config = dict(
    gain_aug_db=10,
    noise_aug=0.002,
    spec_augment=False,
    win_length=512,
    targets=['voice'],
    num_classes=2,
    parallel_block=False,
    eps=1e-08,
    max_precond_dim=1024,
    one_sided=False,
)
Rows from block 3 of a small sound classifier, named by matrix and row number. Rows with one number belong to one neuron. Each number is 128 + 24 x the weight over its row's rms, rounded and kept within 0 to 255. All counts start at 0.
After each neuron's rows are labels from the 100 clips, of 14976, where the neuron reaches its highest value: "top examples" is what is common among them. Only what is clearly more common there than usual is listed. The data: read English sentences (LibriTTS-R).
# fc1: MLP up (model.blocks.3.mlp.fc1.weight, 2304x384), inputs 330-383
# fc2: MLP down (model.blocks.3.mlp.fc2.weight, 384x2304, transposed), outputs 330-383

fc1.152 [146 160 138 140 133 130  71 145 140 114  93 144 167  94 116 174 134 115 128 106 133 118 158 112 100 135 112 109 149 109  92 133 111 111 140 148 114 132 128 113  99 117 147 118 127 103 136 139 113 132 123 184 163 114]
fc2.152 [152 105 120 118  65 143 134  82 133 155 114 130 116 112 133 108 142  74 132 138 134 117 115 118 142 156 150 142 113 129 147 138 111 142 143 122 134 159 111 164 122 127 131 148 124 109 178 142 125 144 130 150 125 169]
top examples: voice: female

fc1.540 [115 126 127 215 117 118 172 131 108 124 181 133 113  97 109 109 123 119 103 144 158  81 112 183 111 128 102 144 144 129 114  98 153 108 128 138 157 152 106 127 145 170 127 193 121 138 138 113  96 105 138  73 115  94]
fc2.540 [133 153 155  79 162 132 106 121 128 110 130 129 132 135  96  85 105  92  67 172 113 122 132 122 127 125 184 158 154 128 169 132 118 138 134 121 138 121 138 130 173 131 140 111 139  73 116 119 138 166 133 140 126  82]
top examples: voice: female

fc1.751 [143 125 133 106 114 127  98 112 111 129 103 143 141 103 157 123 152 113 150 104 134 107  94 138 130 142  68 147 156  97 144 101 148 147  87 140 111 107 107 110  95 137 127 116 126 104  94 146 142 102 105 160 144 127]
fc2.751 [132 123 132 159 117  97 118 119 149 135 121 133 125 168 145 145 129  89 125 106 142 138 128 113 131 111 106 130 122 125 127 154 108 107 106 150 127 140 103 164 132 129 122 119 160  93 153 130 129 210 127 172 135 141]
top examples: voice: male

fc1.573 [ 97 141 161 125 142 154 121 139 176 131 102 154 120 120 149 121  98  91 128 133 141 145 145 120 137 103 119 111 139 152 126 125 100 112 142 102 121 133 157 128 141 102 118 109 116 120 122 150 149 115 143 111 137 100]
fc2.573 [121  84 141  98 147 130 120 128 136 122 116 107 111 144 120 139 165 168 136  70 147 110 133 141 140 143 128 142 132 145 177 138  93 118 124 125 150 191 105 162 169 188 131 149 130  93 118 140 124 151 109  86 103 114]
top examples: voice: male

fc1.128 [121 110 137  83 112 131 126 113 108  70 115  98 162  84 180 154 124  68 100  82 147 118  85 149 144 127  94 155 124 101 124 118 158 125 111 119 135 116 143 149 121 157 128 137 109 109 127 128 110  70 113 111 128 117]
fc2.128 [115 127 164 161  98 111 119 103 123 173 130 124 130 141 108 136 139 103 144 114 146 137 114 107 122 148  95 104 135 137 138 120  99 104 158 116 120 108 173 172 116  95 133 201 107  99  83 124  92 204 125 180 118 155]
top examples: voice: male

fc1.617 [103 124 139 186 127 149 138 137 124 143 120 138 122 160 115  82 118 147  73 126 137 132 122 164 142  90 137 130 106 148 135 113 140 149 149 130 160  99 134 125 153 186 153 197 136 145 150 112 111  95  93 157 173 152]
fc2.617 [133 130 142  75 164 122 129 113 115 142 121  96 151  55 149 107 117 128 159 164 134 100 116 119 131 146 125 125 137 140 140 152 145  95 180 129 132 121  96 130 138 145 118  45 118 115 139 131 122 174 123  82 133  84]
top examples: voice: male

fc1.261 [136 105 119  58 161 127 133 135 125 157 122 147 117 101 153 133 170 154 114 154 105 135 134  92 129 149  72 116  99 130 186  92 156 107 131 148 114 145  98 103 124  89 135 146 119 154 121 126 126 168 123 157 186 110]
fc2.261 [142 103 164  80 147  56 134 151 126  96 116 132 152 130 108 143 130 108 163 151 128 136 140 138 145 130 145 136 113 130  97 155 120 130 152 112 136 100 100 135 127 171 132 122 146 129  92 130 159 137 113 119 135  75]
top examples: voice: female

fc1.134 [151 136 143 127  86 161 134  82  95 145 104 137  90 106 105 178  70 176 114 130 156  76 121 159 147 130  91 122 115 115 126 209 157 109 107 129 139 163 159 118 129 154 139 106 128  86 111 112 138 171 150 121  97  96]
fc2.134 [171 120 114 151 121 157 143 104 131 106  95 135 104 124 158 134 118 113 124 160 106 116 133 126 113 142 129 143 128 135 144 123 111 147 111 141 131 157 177 148  97 112 123 170 136  96 155  95 133 125 123 153 125  92]
top examples: voice: female

fc1.458 [161 176 127 180  60 146 114 130 159 128 139 143 148 136 114 137 124 139 140 143 116 121 174  95 173 144 140  87 144 146  91 148 113  75 165 135 142 139 131 118  92 117 136  80 123 149 134 124 163 102 117 105 144 120]
fc2.458 [ 99 148 136 172  59 159 151 122 137 156 124 108 114 149 134 101 163 144 110  85 131 117 121 131 128 119 125 129 167 118 114 136  92 114 148 141 103 139  97  82 130 124 117 163 136 108 107 134 103 142 125 156 105 114]
top examples: voice: male

fc1.662 [121 117 102 135 110 135  96 126 125 139 145 166 125 138  99 124 136 121 120 129 146 125 155 116 130 116 137 157 168 126 127 116 160 163 138 162 127 128 128 123  93 148 165 156 111 166 134  99 154 161 104 159 138 186]
fc2.662 [113 103 149 110 199 119 141 118  96 130 123 121 124 115 142 116 107 116 102 155 137 125 125 158 137 123 153 139 136 159 158 136 145 124 153 129 136 185  94 134 137 162 112  48 120 138  95 123 112 152 132 138 105 118]
top examples: voice: male

fc1.81 [143 120 107 142 150 122 140 140 175 112 129 117 109 134 132 123 127 112 111 146 120 100 126 137 117 121 115 157 113 121 139  97  96 137 132 143  82  98 139 135 180  80 118 144 114 102 108  80 114 144 143 122 145 141]
fc2.81 [115  95 130 134  90 117 116 131 136 142 111 104 152 106 148 167 141 106  60  98 158 126 123 138 154 141 138 118 138 138 147 128 117 113 201 119 134 178 127 140  60  83 138  82 113  67 144 117 104 133 114 108 132 113]
top examples: voice: female

fc1.33 [125 120 134 114 142 139 128 141 150 118 111 117 151 140 176 153 124 114 109  91 151 132  91 137 143 129 102 105 165  95 124 116 155 148 132 125 126  95  52 111 125  96 119 179 157 126 131 127 120 108 140 212 147  78]
fc2.33 [143 112 157 142 143 109 137 125 126 160 130 120 102 153 134 141 130 131 127 159 138 146 113 136 114 151 111 108 108 127 138 172 100 120 121 155 147 135 144 183 126  81 140 160 116 105 116 120  89 125 117 145 127 135]
top examples: voice: male

fc1.166 [117 152 136 156  93 120 123 127  99 173 108 133 121 134 130  94 109 165  95 129 144 103 137 135 125 113 140 104 121 144 134 106 191 175  96 106 133  82 133 105 118 201 174 166 118 146 127 123 134 113  95 143 139 163]
fc2.166 [116 147 126  78 157 143 114 111 122 135 144 123 109  75 149 111 120 121 149 130 139 112 122 123 134 136 135 135 139 175 127 126 128 102 141 148 140 154 117 118 117 177 117  46 130 136  96 114 126 157 139 139 128  90]
top examples: voice: male

fc1.89 [146  97 128  92 137 107 112 139 118 118 170 133  95 134 114 156 154 132 111 150 120 132  95 107 100 119 105 157 137 120 126 126 143 140  68 114 142 133 125 136 152 103 107 179 118 150 149  85 111 117 112 149 143  93]
fc2.89 [134 118 129 128 154  74 139 135 129  76 112 111 122 129 126 133 150 101 204 151 148 118 123 138 120  93 119 114 128 131 133 159 134 120 139 121 117 118 133 150 104 199 133 129 130 131  90 134 117 167 136 146 134  78]
top examples: voice: female

fc1.765 [108 137 139 125 170 138 111 125 133 101 107 122 143 139 133 116 113 125 132 121 128 106  95 138 157 130 136 180 151 125 142 164 162 189 140 124 151 102  93 115 116 192 141 152 141 130 132 155 157 120 159 112 114 139]
fc2.765 [139 108 151 147 140 151 121 146 160  89 136 139 132  99 156 139 127  97 121 144 148 127 120 126 131 136 123  99 105 117 126 124  65 114 150 132 139 124 155 121 167 114 114 164 150 133 114 168 122 167 132  74 136 175]
top examples: voice: male

fc1.716 [117 123 155 129 127 155 129 146 123 105 146 122  97 124 112 113 121 133 142 116 134 131 126 116 148 125  84 134 149 118 155 118 155  90 114 113  93 145 116 125 145  75  98 162  98 126 151  84  91 154 127 169 156 129]
fc2.716 [136 142 126 119  94 112 130 127 150 116 108 108 130 124 105 147 128 128 152 124 142 124 128 136 139 132 119 117 170 120  90 163 144 159 152  92 141  32 139 181 146 220 135 118 147 113 124 132 137 192 133 172 144  83]
top examples: voice: female

fc1.462 [ 89 146 150 133 137 165 152 158 117 127 132 143 147 141 112 137  87 127  88  98 138 172 150 137 148 152 129 138 109 128  67 124 150 103 113 152 105 137 122 123 131 110 158  64 127 126 147 136 152 194 130 141 101 144]
fc2.462 [108 110  94 166 127 138 112 156 125 153 121 129 124  93 140 107 146 142  98 190 122 130 120 128 131 106 105 115 101 124 114 131 110 156 128 105 112  72 100 141 112 133 141 177 110 155  79 137 131 124 131 126 151 116]
top examples: voice: female

fc1.448 [ 87 126 123 124 109 128  95 118 150 144 126 147 153 124 109 127 132 126  87 136 164  99 162 109 126 117 136 103 137 153 156 139 129 193 130 154 108 133 162 140 155 144 189 178 116 143 104  86 108 145 109 136 174 159]
fc2.448 [165 125 144 138 143 124 144 108 108 103 143 118 132  87 160 123 117 122 141 144 120 116 105 116 144 130 148 151 155 134 125 165 178 112 169 124 129 157  93 122 150 177 114  25 131 134 131 115 110 146 121 103 114 124]
top examples: voice: male

fc1.663 [141 131 144 117  90 145 120 171 159 135 112 121 149 100 129 114 106 127 169 127 139 133 104 126 158 130 114 129 139 118 132 103 130  96 110 153 136 106 116 112 132 110  92 118 140  83 100 130 111  90 120  54 150 132]
fc2.663 [136 119 131 153 132 204  98 118 142 131 121 145 128 141 145  96 121  98 106  93 143 126 120 108 140 100 133 108 126  94 128 126 134 143 182  81 129  52 121 126  93 147 130 130 147 109 103 120 107 138 127 138 136 136]
top examples: voice: male

fc1.319 [115 129  95  78 131 163 110 115 161  98 121 175 136 111 179 128 172 133 125 101 114 168 111 126 129 156  99 128 112 105 162 126 169 134 153 138 140 142  81 141 106 130 127 170 132 154 166 122 116 138 135 153 133  43]
fc2.319 [140 116 143 193 125 148 145 147 118 140 156 154 131 212 102 165 118 129 104 165 145 107 106  96 131 136 130 105 128 153 131 121 138 139 151 119 115 148 120 160 185  71 128 184 122 128  96 138 133 119 152 123 133 165]
top examples: voice: male

fc1.1 [127 130 133 152 135 119  96 152 152 157 107 122 110 133 111 112 103 143 135 138 127 137 150 134 171 174 127 110 136 124  91 134 135 131 138 145 158 101 100 122 126 130 122 151 115  85 134 147 139 131 131 113 122 100]
fc2.1 [116 116 113 162 114 146 131 160 124 111 105 114 138 173 115 140 103  97 142 119 134 118 139 158 120 115  84 129 150 133 107  82 129 110 116 126 137 133 112  66 113  91 122 189 116 142 148 135 107 118 125 114 123 154]
top examples: voice: male

fc1.12 [127 140 139 106  95 160  91 108 123 157 114 140 104 138 150 133 113 146 114 161 114 128 121 119 128 132 138 120 138 133  82 118 129 147 144 112 116 117 119 138 139  89 114 168 123  97 150  82 124 121 119  80 114 114]
fc2.12 [106 147 123 116  92 141 138 122 120 113 160 131 126 134 128 114 104 116 143  66 136 121 121 122 126 131 122 124 110 118 104 122  78 120 140 117 137 120 117 116 126  62 127 158 146 155  83 112 132 164 146 140 123 102]
top examples: voice: male

fc1.293 [120 133 125 103 131  95 114 119 129  77 106 110 163 138 150 102 115 163 147 148  95  94 155 126 127  95 122  91 110  96 135 131 108 171 139 120 106 170 129 125 115  95 130 119 132  98 115 116 123 104  99 121 118 150]
fc2.293 [125 107 135 179  76 168 128 118 109 167 100 144 134 183  92 129 144 104 131 108 119 128 113 138 166 134 145 139 136 147 125 134 137 150 143 113 133  91 131 119 165 173 151 133 139 143 110 116 135 140 119  71 151 162]
top examples: voice: male

fc1.596 [119 136 123 196 123 126  94 117 134 151 117 134 121 140 153 107  99 153  94 120 127 139 101 151 162  94 118 120 142 165 157 100 152 146 132 143 114  93 112 137 110 182 154 174 151 149 141 113 159  73  96 111 162 153]
fc2.596 [136 135 152  91 175 149 135 110 122 151 118 102 126 119 163  97 118 130 139 168 122 115 128 128 121 145 136 137 134 147 129 124 116 100 130 114 153 150 110 118 126 137 115  45  88 107  85 110 119 161 146 156 134 118]
top examples: voice: male

fc1.434 [ 90 149 102 118 144 149 160 107 152 161 143 114 134 147 135 152 156 157 135 146 109 134 138  97 122 114 134 132 125 138  86 130 138 122 159 119 135  94 164 123 156  97 128  61 130 152 156  85 155 197 172  26 155 156]
fc2.434 [127 124 152 143 122 139 136 113 128 151 146 148 137 108 152 131 128  89 112 172 130 141 116 146 122 145 129 101 135 121 135 130 114  90 198 149 143 133 128 132 113 152 129 118 110 129  89 111 126 149 144 218 114 173]
top examples: voice: male

fc1.739 [141 125  82 178  91 115 146 163 100 143 150 131 113 118 156 112  80 156 118 150 108 138 134 133 141 139 140  97 126 116 155 125 119 129 107 134 162  99 101 105 133 170  86 142 128 121 150 124 151  74  73 167 156 105]
fc2.739 [139 103 106 110 182 150 135 124 104 132  96 149 113  85 138  98 136 149 134 210 123 118 137 116 100 104 145 117 114 120 114 137 103 112 141 132 119 123  92 116 118  90 131 155 118  94 131 132 107 120 138 106 133 107]
top examples: voice: male

fc1.225 [119 117 136 127 168 138 150 123 118 134 133 110 145 120 140 132 142 130 162 173 145 111 131  94 115 110 128 111  91 127 109 103 149 143 145 141 102 138 152 132 162  45 156 149 132 122 112 151 133 142 119 163 138 124]
fc2.225 [119 105 113 139  91  84 107 119 133 116 125 101 129  94 108 150 113 132 121 115 126 148 122 132 126 136 141 130 155 137 137 109  69 122 148 102 124  99 109 153 126 149 142  83  95  90 136 117  96 117 133  93 145 152]
top examples: voice: male

fc1.131 [ 96 126 151 102  91 189 159 127 143 130 118 154 108 142  98 133 177 121 111 160 134 105 126 120 129 151 113 156 143 125 105  90 157 100 141 137 110 102 137 110 143 126  70 114 150 167 126 113 142 147 119 109 158 122]
fc2.131 [124 113 137 161 120 113 134 122 153 133  88 165 138  99 145  93 131 144 102 143 117 132 116 113 115 127 145  99 132 149 124 137 127 137 150 134 143  79 145 130 113 160 120 135  96 127  87 131 126 135 136 162  99 155]
top examples: voice: male

fc1.535 [125 133 172 160 137 122 108 113 131 156 122  91 156 104 119 130 157 113 119 134 120 116 112 117 173 134 106 135 151 128 119 154 167 101 124 142 129 138 173 125 162 137 150  79 141 139 125 108 112 168 129  75 110 152]
fc2.535 [111 149 124 139 122 107 145 146 133 144 145 119 123  91 172 130 141 114 122 158 115 116 123 147 152 116 142 127 126 123 112 150 156 109 147  94 129 150  77 104 120 153 130 129 127 128 124 110 131 115 126 133 144 148]
top examples: voice: female

fc1.151 [ 90 159 110  98 106 168 176  98 151 168 146 110 105  75 126 139 159 178  99 150 110 147 132 111 136 152  95 116 143 133 122 125 120 150 136 101 163 141 153 116 139 129  85  73 165 149 153  75 161 186 123  78 126 128]
fc2.151 [124 124 122 138 163  99 124 135 135 160 123 137 119 147 147 109 145 135  69 165 126 140 109 143 115 146 133 109 126 127 136 132 142 107 169 147 158 110 115 129 145 100 135 134 113 124  99 115 161 119 133 184 128 163]
top examples: voice: male

fc1.698 [106 155 150 126 121 114 131 117 171 145  90 105 128 120 122 170 156 135 119 181 140 125 118 124 152 162 134 112 102 131 125 128 132 139 127 159 121 130 181 128 184 116 149 135 146 155  81  83 119 176 122 110 140 149]
fc2.698 [132 128 128 134 142 140 135 133 169 132 128 142 115 111 108  98 124 121 140 162 138 103 125 135 158 177 150 144 136 125 113 147 171 130 172  95 122 184  98 117 102 203 132 177 121 106  93 106 140 112 126 154 112 114]
top examples: voice: female

fc1.177 [143 115 136  71 141 136 110 131 101 189 129 136 158 132 155 110 137 146  86 156 137 115 131 104 132 128 102 126 173 112 144 106 122 135 153  90 131 132 105 122 126 142 124 136 108  86 117  81 144 137 103 128 117 124]
fc2.177 [127 165 122  26 143 116 131 114 146 121 158 123 107  82 131  83 114 166 175 147 129 127 137 144 115 125 119 136 146 128 108 121 105 131 111 133 116 140 120 130 120 137 125 160 154 155  86 114 166 120 111 111 144 167]
top examples: voice: female

fc1.194 [111 135 143 105 109 110 102 136 134 147 118  71 138 113 125 149 124 149 128 162 125 143 124 107 147 135 159 107 120 140 137 130 138 111  97 127 150 141 151 116 147  73 136 151 127  93  96  99 144 145 134 176 137 141]
fc2.194 [119 128 106 112 122 103 124 133  92 113 109 117 127  96 115 132 120 120 115 109 151 102 139 126 120 153 123  99 127 130 109  96 167 110 152 151 137 138 123 155 127 198 127 121 115 163 123 137 123 106 139 110  77 135]
top examples: voice: female

fc1.122 [143 144 124 127 119 117 133 109 139 142 117  98 137 116  98 150 155 136 142 186 130 104 135 126 156 102 115 127 126 106 118 148 128 111 125 125 141 109 179 128 163 109 118 121 132 149 140  99 145 202 118  59 155 147]
fc2.122 [109 136 142 131  98 129 139 127 133 123 114 146 143 101 159 106 133 103 128 145 122 139 126 131 126 124 137 122 116 118 117 117 159  97 175 125 140 160 121 106 119 207 132 153 114 103  87 119 156 145 140 182 127 165]
top examples: voice: male