Rows from block 5 of a small sound classifier, named by matrix and row number. Rows with one number belong to one neuron. Each number is 128 + 24 x the weight over its row's rms, rounded and kept within 0 to 255. All counts start at 0. Numbers have three digits each.
After each neuron's rows are labels from the 100 clips, of 14976, where the neuron reaches its highest value: "top examples" is what is common among them; "peak in band" is the frequency band that holds the peak. Only what is clearly more common there than usual is listed. The data: read English sentences (LibriTTS-R).
# fc1: MLP up (model.blocks.5.mlp.fc1.weight, 2304x384), inputs 0-47
# fc2: MLP down (model.blocks.5.mlp.fc2.weight, 384x2304, transposed), outputs 0-47

fc1.508:136137163113146091114157122030145163122083128134133121083104128185124171151137121134098185128116141162158103072089122137106120103133098167146156
fc2.508:136227088150144117124078127197067127136112087145060168217155121141177125154135147123101099137151117122139111136096119066109115156120104134121127
top examples: voice: female
peak in band: 1000 to 2000 Hz

fc1.762:067120069134119155148163123142127135177136117120155159150138119145071113099196133138106166154146113095132151085133096130104124115123114079114130
fc2.762:141111134117153122131116146172132104145130138132133108085163124171138124139105145107146141172131079157121146128145127104155133139127135151137149
top examples: voice: female
peak in band: 2000 to 4000 Hz

fc1.253:107101185133134139110159132027155121153135130085140150112168147129123151124089148115109114174120123126094136094114110117108129150117148154159139
fc2.253:133193121106134149125061133162064107124139152123103187220145123124239129109129140146143139226162159130102120124093086141098132097107105106135148
top examples: voice: male
peak in band: 4000 to 8000 Hz

fc1.637:093093136146124137084153153104105138142089130107138054151072160126116113087167111140156147116106195111167119123165114129180121125123126152117160
fc2.637:137036113155146109147107129177146122101113136100086199062137134124114106112112120093122167161178157154173120097118111170107114161143153162117123
top examples: voice: female
peak in band: 1000 to 2000 Hz

fc1.299:142140077147119108138116121141110126161155158142120178136144165112131138119128139130108134159144126149073125079107113153144123135148117108136105
fc2.299:134103173120143125148140125211173098143116110085146083115128120163089121144164121113147112103082082124116161119115122139115138125127142180133154
top examples: voice: female
peak in band: 1000 to 2000 Hz

fc1.122:148098147141134129129139147090104121159153146117114168115141129138118141147079139139118139126111127127104125115090096160095123127116143082109115
fc2.122:133062084152133118106122132185135123124109108172109110119140112142103112143137126094132141159157113172137164115151119121152111171129154157148136
top examples: voice: female
peak in band: 2000 to 4000 Hz

fc1.458:151168113152151119143156175142095144117121116154148087089111093149124149130165110167098098103151096170139152074135109094130127136130150126150128
fc2.458:116119132133132145094133120149128136130145151090111057117126120148100079104104136102106142134123213151182117140087130093121124100139117173141121
top examples: voice: male
peak in band: 1000 to 2000 Hz

fc1.88:102097057096144086167130108138111119117126118110142154136101116168107123131141135135128142142162125106074144089124112114163097153112131093140171
fc2.88:149214144114153142124082114113191089119111150153139107106140115134138113131125122119147110076159166104148142121097138154145119093114129127127143
top examples: voice: female
peak in band: 1000 to 2000 Hz

fc1.27:152055158120133145146122137075166163166133138104127157135156159117122137155115129103087117182139135135087123139097099107115105146124152133154162
fc2.27:130207156132120126117116141117055087116141112135137153210151121102167143106118137140139118171140120096169106135136092139113121115132115108130109
top examples: voice: male
peak in band: 1000 to 2000 Hz

fc1.382:137046176090151122101100124132130149146102144130148146127131136160154152117122129131122162174136154126136121136131114105095106144131093151108143
fc2.382:170193155091148149134181107166127110081133087117131200160154134106156141104123132141105097133127138075121070124056138115147123164121126098110137
top examples: voice: female
peak in band: 250 to 500 Hz

fc1.403:135150104129142177125146157152101114086174157138152129110152105125145088108158096128096124129151103114171133088134127083124108146114129100132100
fc2.403:174109121118121126129120128118114092118103096141103085165087130137116162129125132108191130158102096123161155143106157160129116148127113140129099
top examples: voice: male
peak in band: 4000 to 8000 Hz

fc1.225:143144100130082137092129133102130144147153161126153141142156148135115112148159147139092132129136142123097167075097115124133126119131132081110087
fc2.225:143109073116124132106084111222150095114132109103163119171111122151106145134132120139160140135146145152089155145132160082143152140130126162116144
top examples: voice: male
peak in band: 250 to 500 Hz

fc1.553:125162133166134130122111160058124131112120137101099120133114151126117134110143129151164109098138166132175123111107157134163103139132112136153125
fc2.553:138014169124112125117240134135105137106137124172114080000117129129077111113113124105160116100139088152183109117084134178141125107137145110108119
top examples: voice: male
peak in band: 2000 to 4000 Hz

fc1.404:115136148130154103099155138044163141174099121092142143097137151140116164128133107129091144123126148133132126072108106129104103139175103149162120
fc2.404:163178128112154147129071122194068137130112162139090191183140104111201140106107112136098105213135136104119100122092099118100117114114092110104139
top examples: voice: male
peak in band: 1000 to 2000 Hz

fc1.159:102146088160137140120143112120089111159132158145121147133114157135144130112114114142106145123119133139076146070140109129094135152116141102133114
fc2.159:143038098143131157153116123197191128133144100095136080134130115150089114159135146105177119086153100148156129143133136140136152149139136181129123
top examples: voice: female
peak in band: 1000 to 2000 Hz

fc1.232:135196089148135141117160138139089134124138137148126115120121122128101111121176085156096116124146124131114137075118112109122094122090174137117160
fc2.232:149064144118145142129086121149136129136133120167098040124129121138093105130144116127135117081142080134155116155113117162153113123131113139168103
top examples: voice: female
peak in band: 2000 to 4000 Hz

fc1.89:101104122112106083125115128147139136124121149147130130098152083097105108111183119150119150121118131128159145105126118134176136146108124091152108
fc2.89:127130107130108125120235100134136183082115080092164158106129131140180128117139132134097119150137094109176129102130128120112134132128103118122121
top examples: voice: male
peak in band: 250 to 500 Hz

fc1.266:118115133125104139110089105102115137150139139148145170090109133136113124136094175107129138062084123122109133140134139158104165126120138104117117
fc2.266:154000085149125115128170123146148151140115173123110120095131109145105130122140135101111128165097131126125123117159120154131134166136133149123145
top examples: voice: female
peak in band: 250 to 500 Hz

fc1.335:159121154131113147133107157046150134136113120119142150113109157145102138114160130132165118120115176136179128133102136124148139101101144127142134
fc2.335:142087131106133134150128125162077130136135119132098089017128118129066117114107116124177114082142103137123117117117116161126133095117124137122086
top examples: voice: male
peak in band: 2000 to 4000 Hz

fc1.160:121135090130176128172131181148078095119124120086126148169098123145147096105111118143093136124149138143123142149144109110119148098122091106116086
fc2.160:136149090088112143122131122092113127114117156130139127115125133135078112137115124117117121121099185118186140148099122130126121132132128132123160
top examples: voice: female
peak in band: 1000 to 2000 Hz

fc1.242:140120155093133110120127120105174104170108190171117106145178125164100163154092139110188180167130145119147126111156113161157130085124111197114119
fc2.242:129134134148152121140163132172077119086133033135088192150148129143137122132143165136107099119149142107167119106054101105115129182143132163113136
top examples: voice: female
peak in band: 1000 to 2000 Hz

fc1.165:081146099136140120143151127104117166121083165094125102145105124112128089113189107132135139140124184104180106128154118145210127112101130150119153
fc2.165:117069131130150150106151135129095147120115064151152187023131139127111114116109147127129143124183121141153085131143127122125118163130154104114077
top examples: voice: male
peak in band: 250 to 500 Hz

fc1.271:127121113141117137140114110107094134165145115145122168117129124115122147141129163132175124121084116128116115120100136165138145168130109108081118
fc2.271:104000107142124151120107133115120136078158158094133130110129121129105133130107099122116110138142141116169142162149135144140130104117126145136132
top examples: voice: female
peak in band: 250 to 500 Hz

fc1.96:110160129134136083112139134170174161114090136150094094142126147153144132092128106157130213112117118133186107140133126142128138155116117184160137
fc2.96:113208165155141153140141113178091111143119048132097185157131145111164097123122115128113134194138137095153129132094121135110133109123155133100077
top examples: voice: male
peak in band: 250 to 500 Hz

fc1.191:092190148139151123145128119119132117126130096104098099120146127143112121131125137113135160150137147134101166137181129172119090145140120142126126
fc2.191:121150113088132138119117142181099107156099129160148124173165127144142128127160146162138111106104121157133136104066163100127133122118120146112144
top examples: voice: female
peak in band: 4000 to 8000 Hz

fc1.449:129214116138102116113111110119110134136128133125116042113170133167089116101127122110134142122175174126117156052159092122085152143113137153128159
fc2.449:163039158149121149158150145182150073154127071162131167160114114120142131140154122143145127096177063153110133140152141173149139158138096145140109
top examples: voice: female
peak in band: 4000 to 8000 Hz

fc1.601:105118140132129142091132143089152144096109165143135136166100144129109130115110127141142148089116129166129111142167144139172094139114149149166130
fc2.601:133133147152126104129134115123133102086131112152121101171103146131126151136104134119182103063127134131196165142104134159140115121129092139143103
top examples: voice: male
peak in band: 250 to 500 Hz

fc1.545:140089159115123129116136107211147119078103163161095082156144128162140134114107124132139122173148158112082124150135139121105126149136134125116129
fc2.545:130162099106134124137149128090099080138109083125166158157144117103196144113115118132118114149079141103096114150065147117118107135116141109133114
top examples: voice: male
peak in band: 1000 to 2000 Hz

fc1.495:167111142136140131143142152064156105133119096099146149107086127140117118101135148147119115094107126107125144097097117136129143105107133088095155
fc2.495:118072078115149124137105119192107149117106177144098151084159114128054086138121106101183126176148138172113140095131121097130144121134135145121121
top examples: voice: male
peak in band: 1000 to 2000 Hz

fc1.688:145121187128113095122095081096129110144123118110134131115179158136117116130086120121134124148120105137142117162177158127110131113105119102103131
fc2.688:137127121139143171143172137173091143133118149142151176146167123133168145135125129147082105115111101125150112104122066146126145152124139117151163
top examples: voice: female
peak in band: 250 to 500 Hz

fc1.447:142179130144080182095104101130112099137167165140148097167122131166129138140129114142130154112103144152075178092151118166107145143113090139115139
fc2.447:128049086102101171158117138184178128160105057102158189095104136146154113113171132153195126085167118096133101093127105148132126132123133140134080
top examples: voice: female
peak in band: 4000 to 8000 Hz

fc1.596:069156121139150139113178153137116158127077120097119061149077136123108082088216100148131139122131173136193130127120107124196109115114134152139150
fc2.596:137057100104165121136123114182112140102114075132133221064109124148118124127107128123118169154211149149134138141114150124116115160136132142115126
top examples: voice: female
peak in band: 1000 to 2000 Hz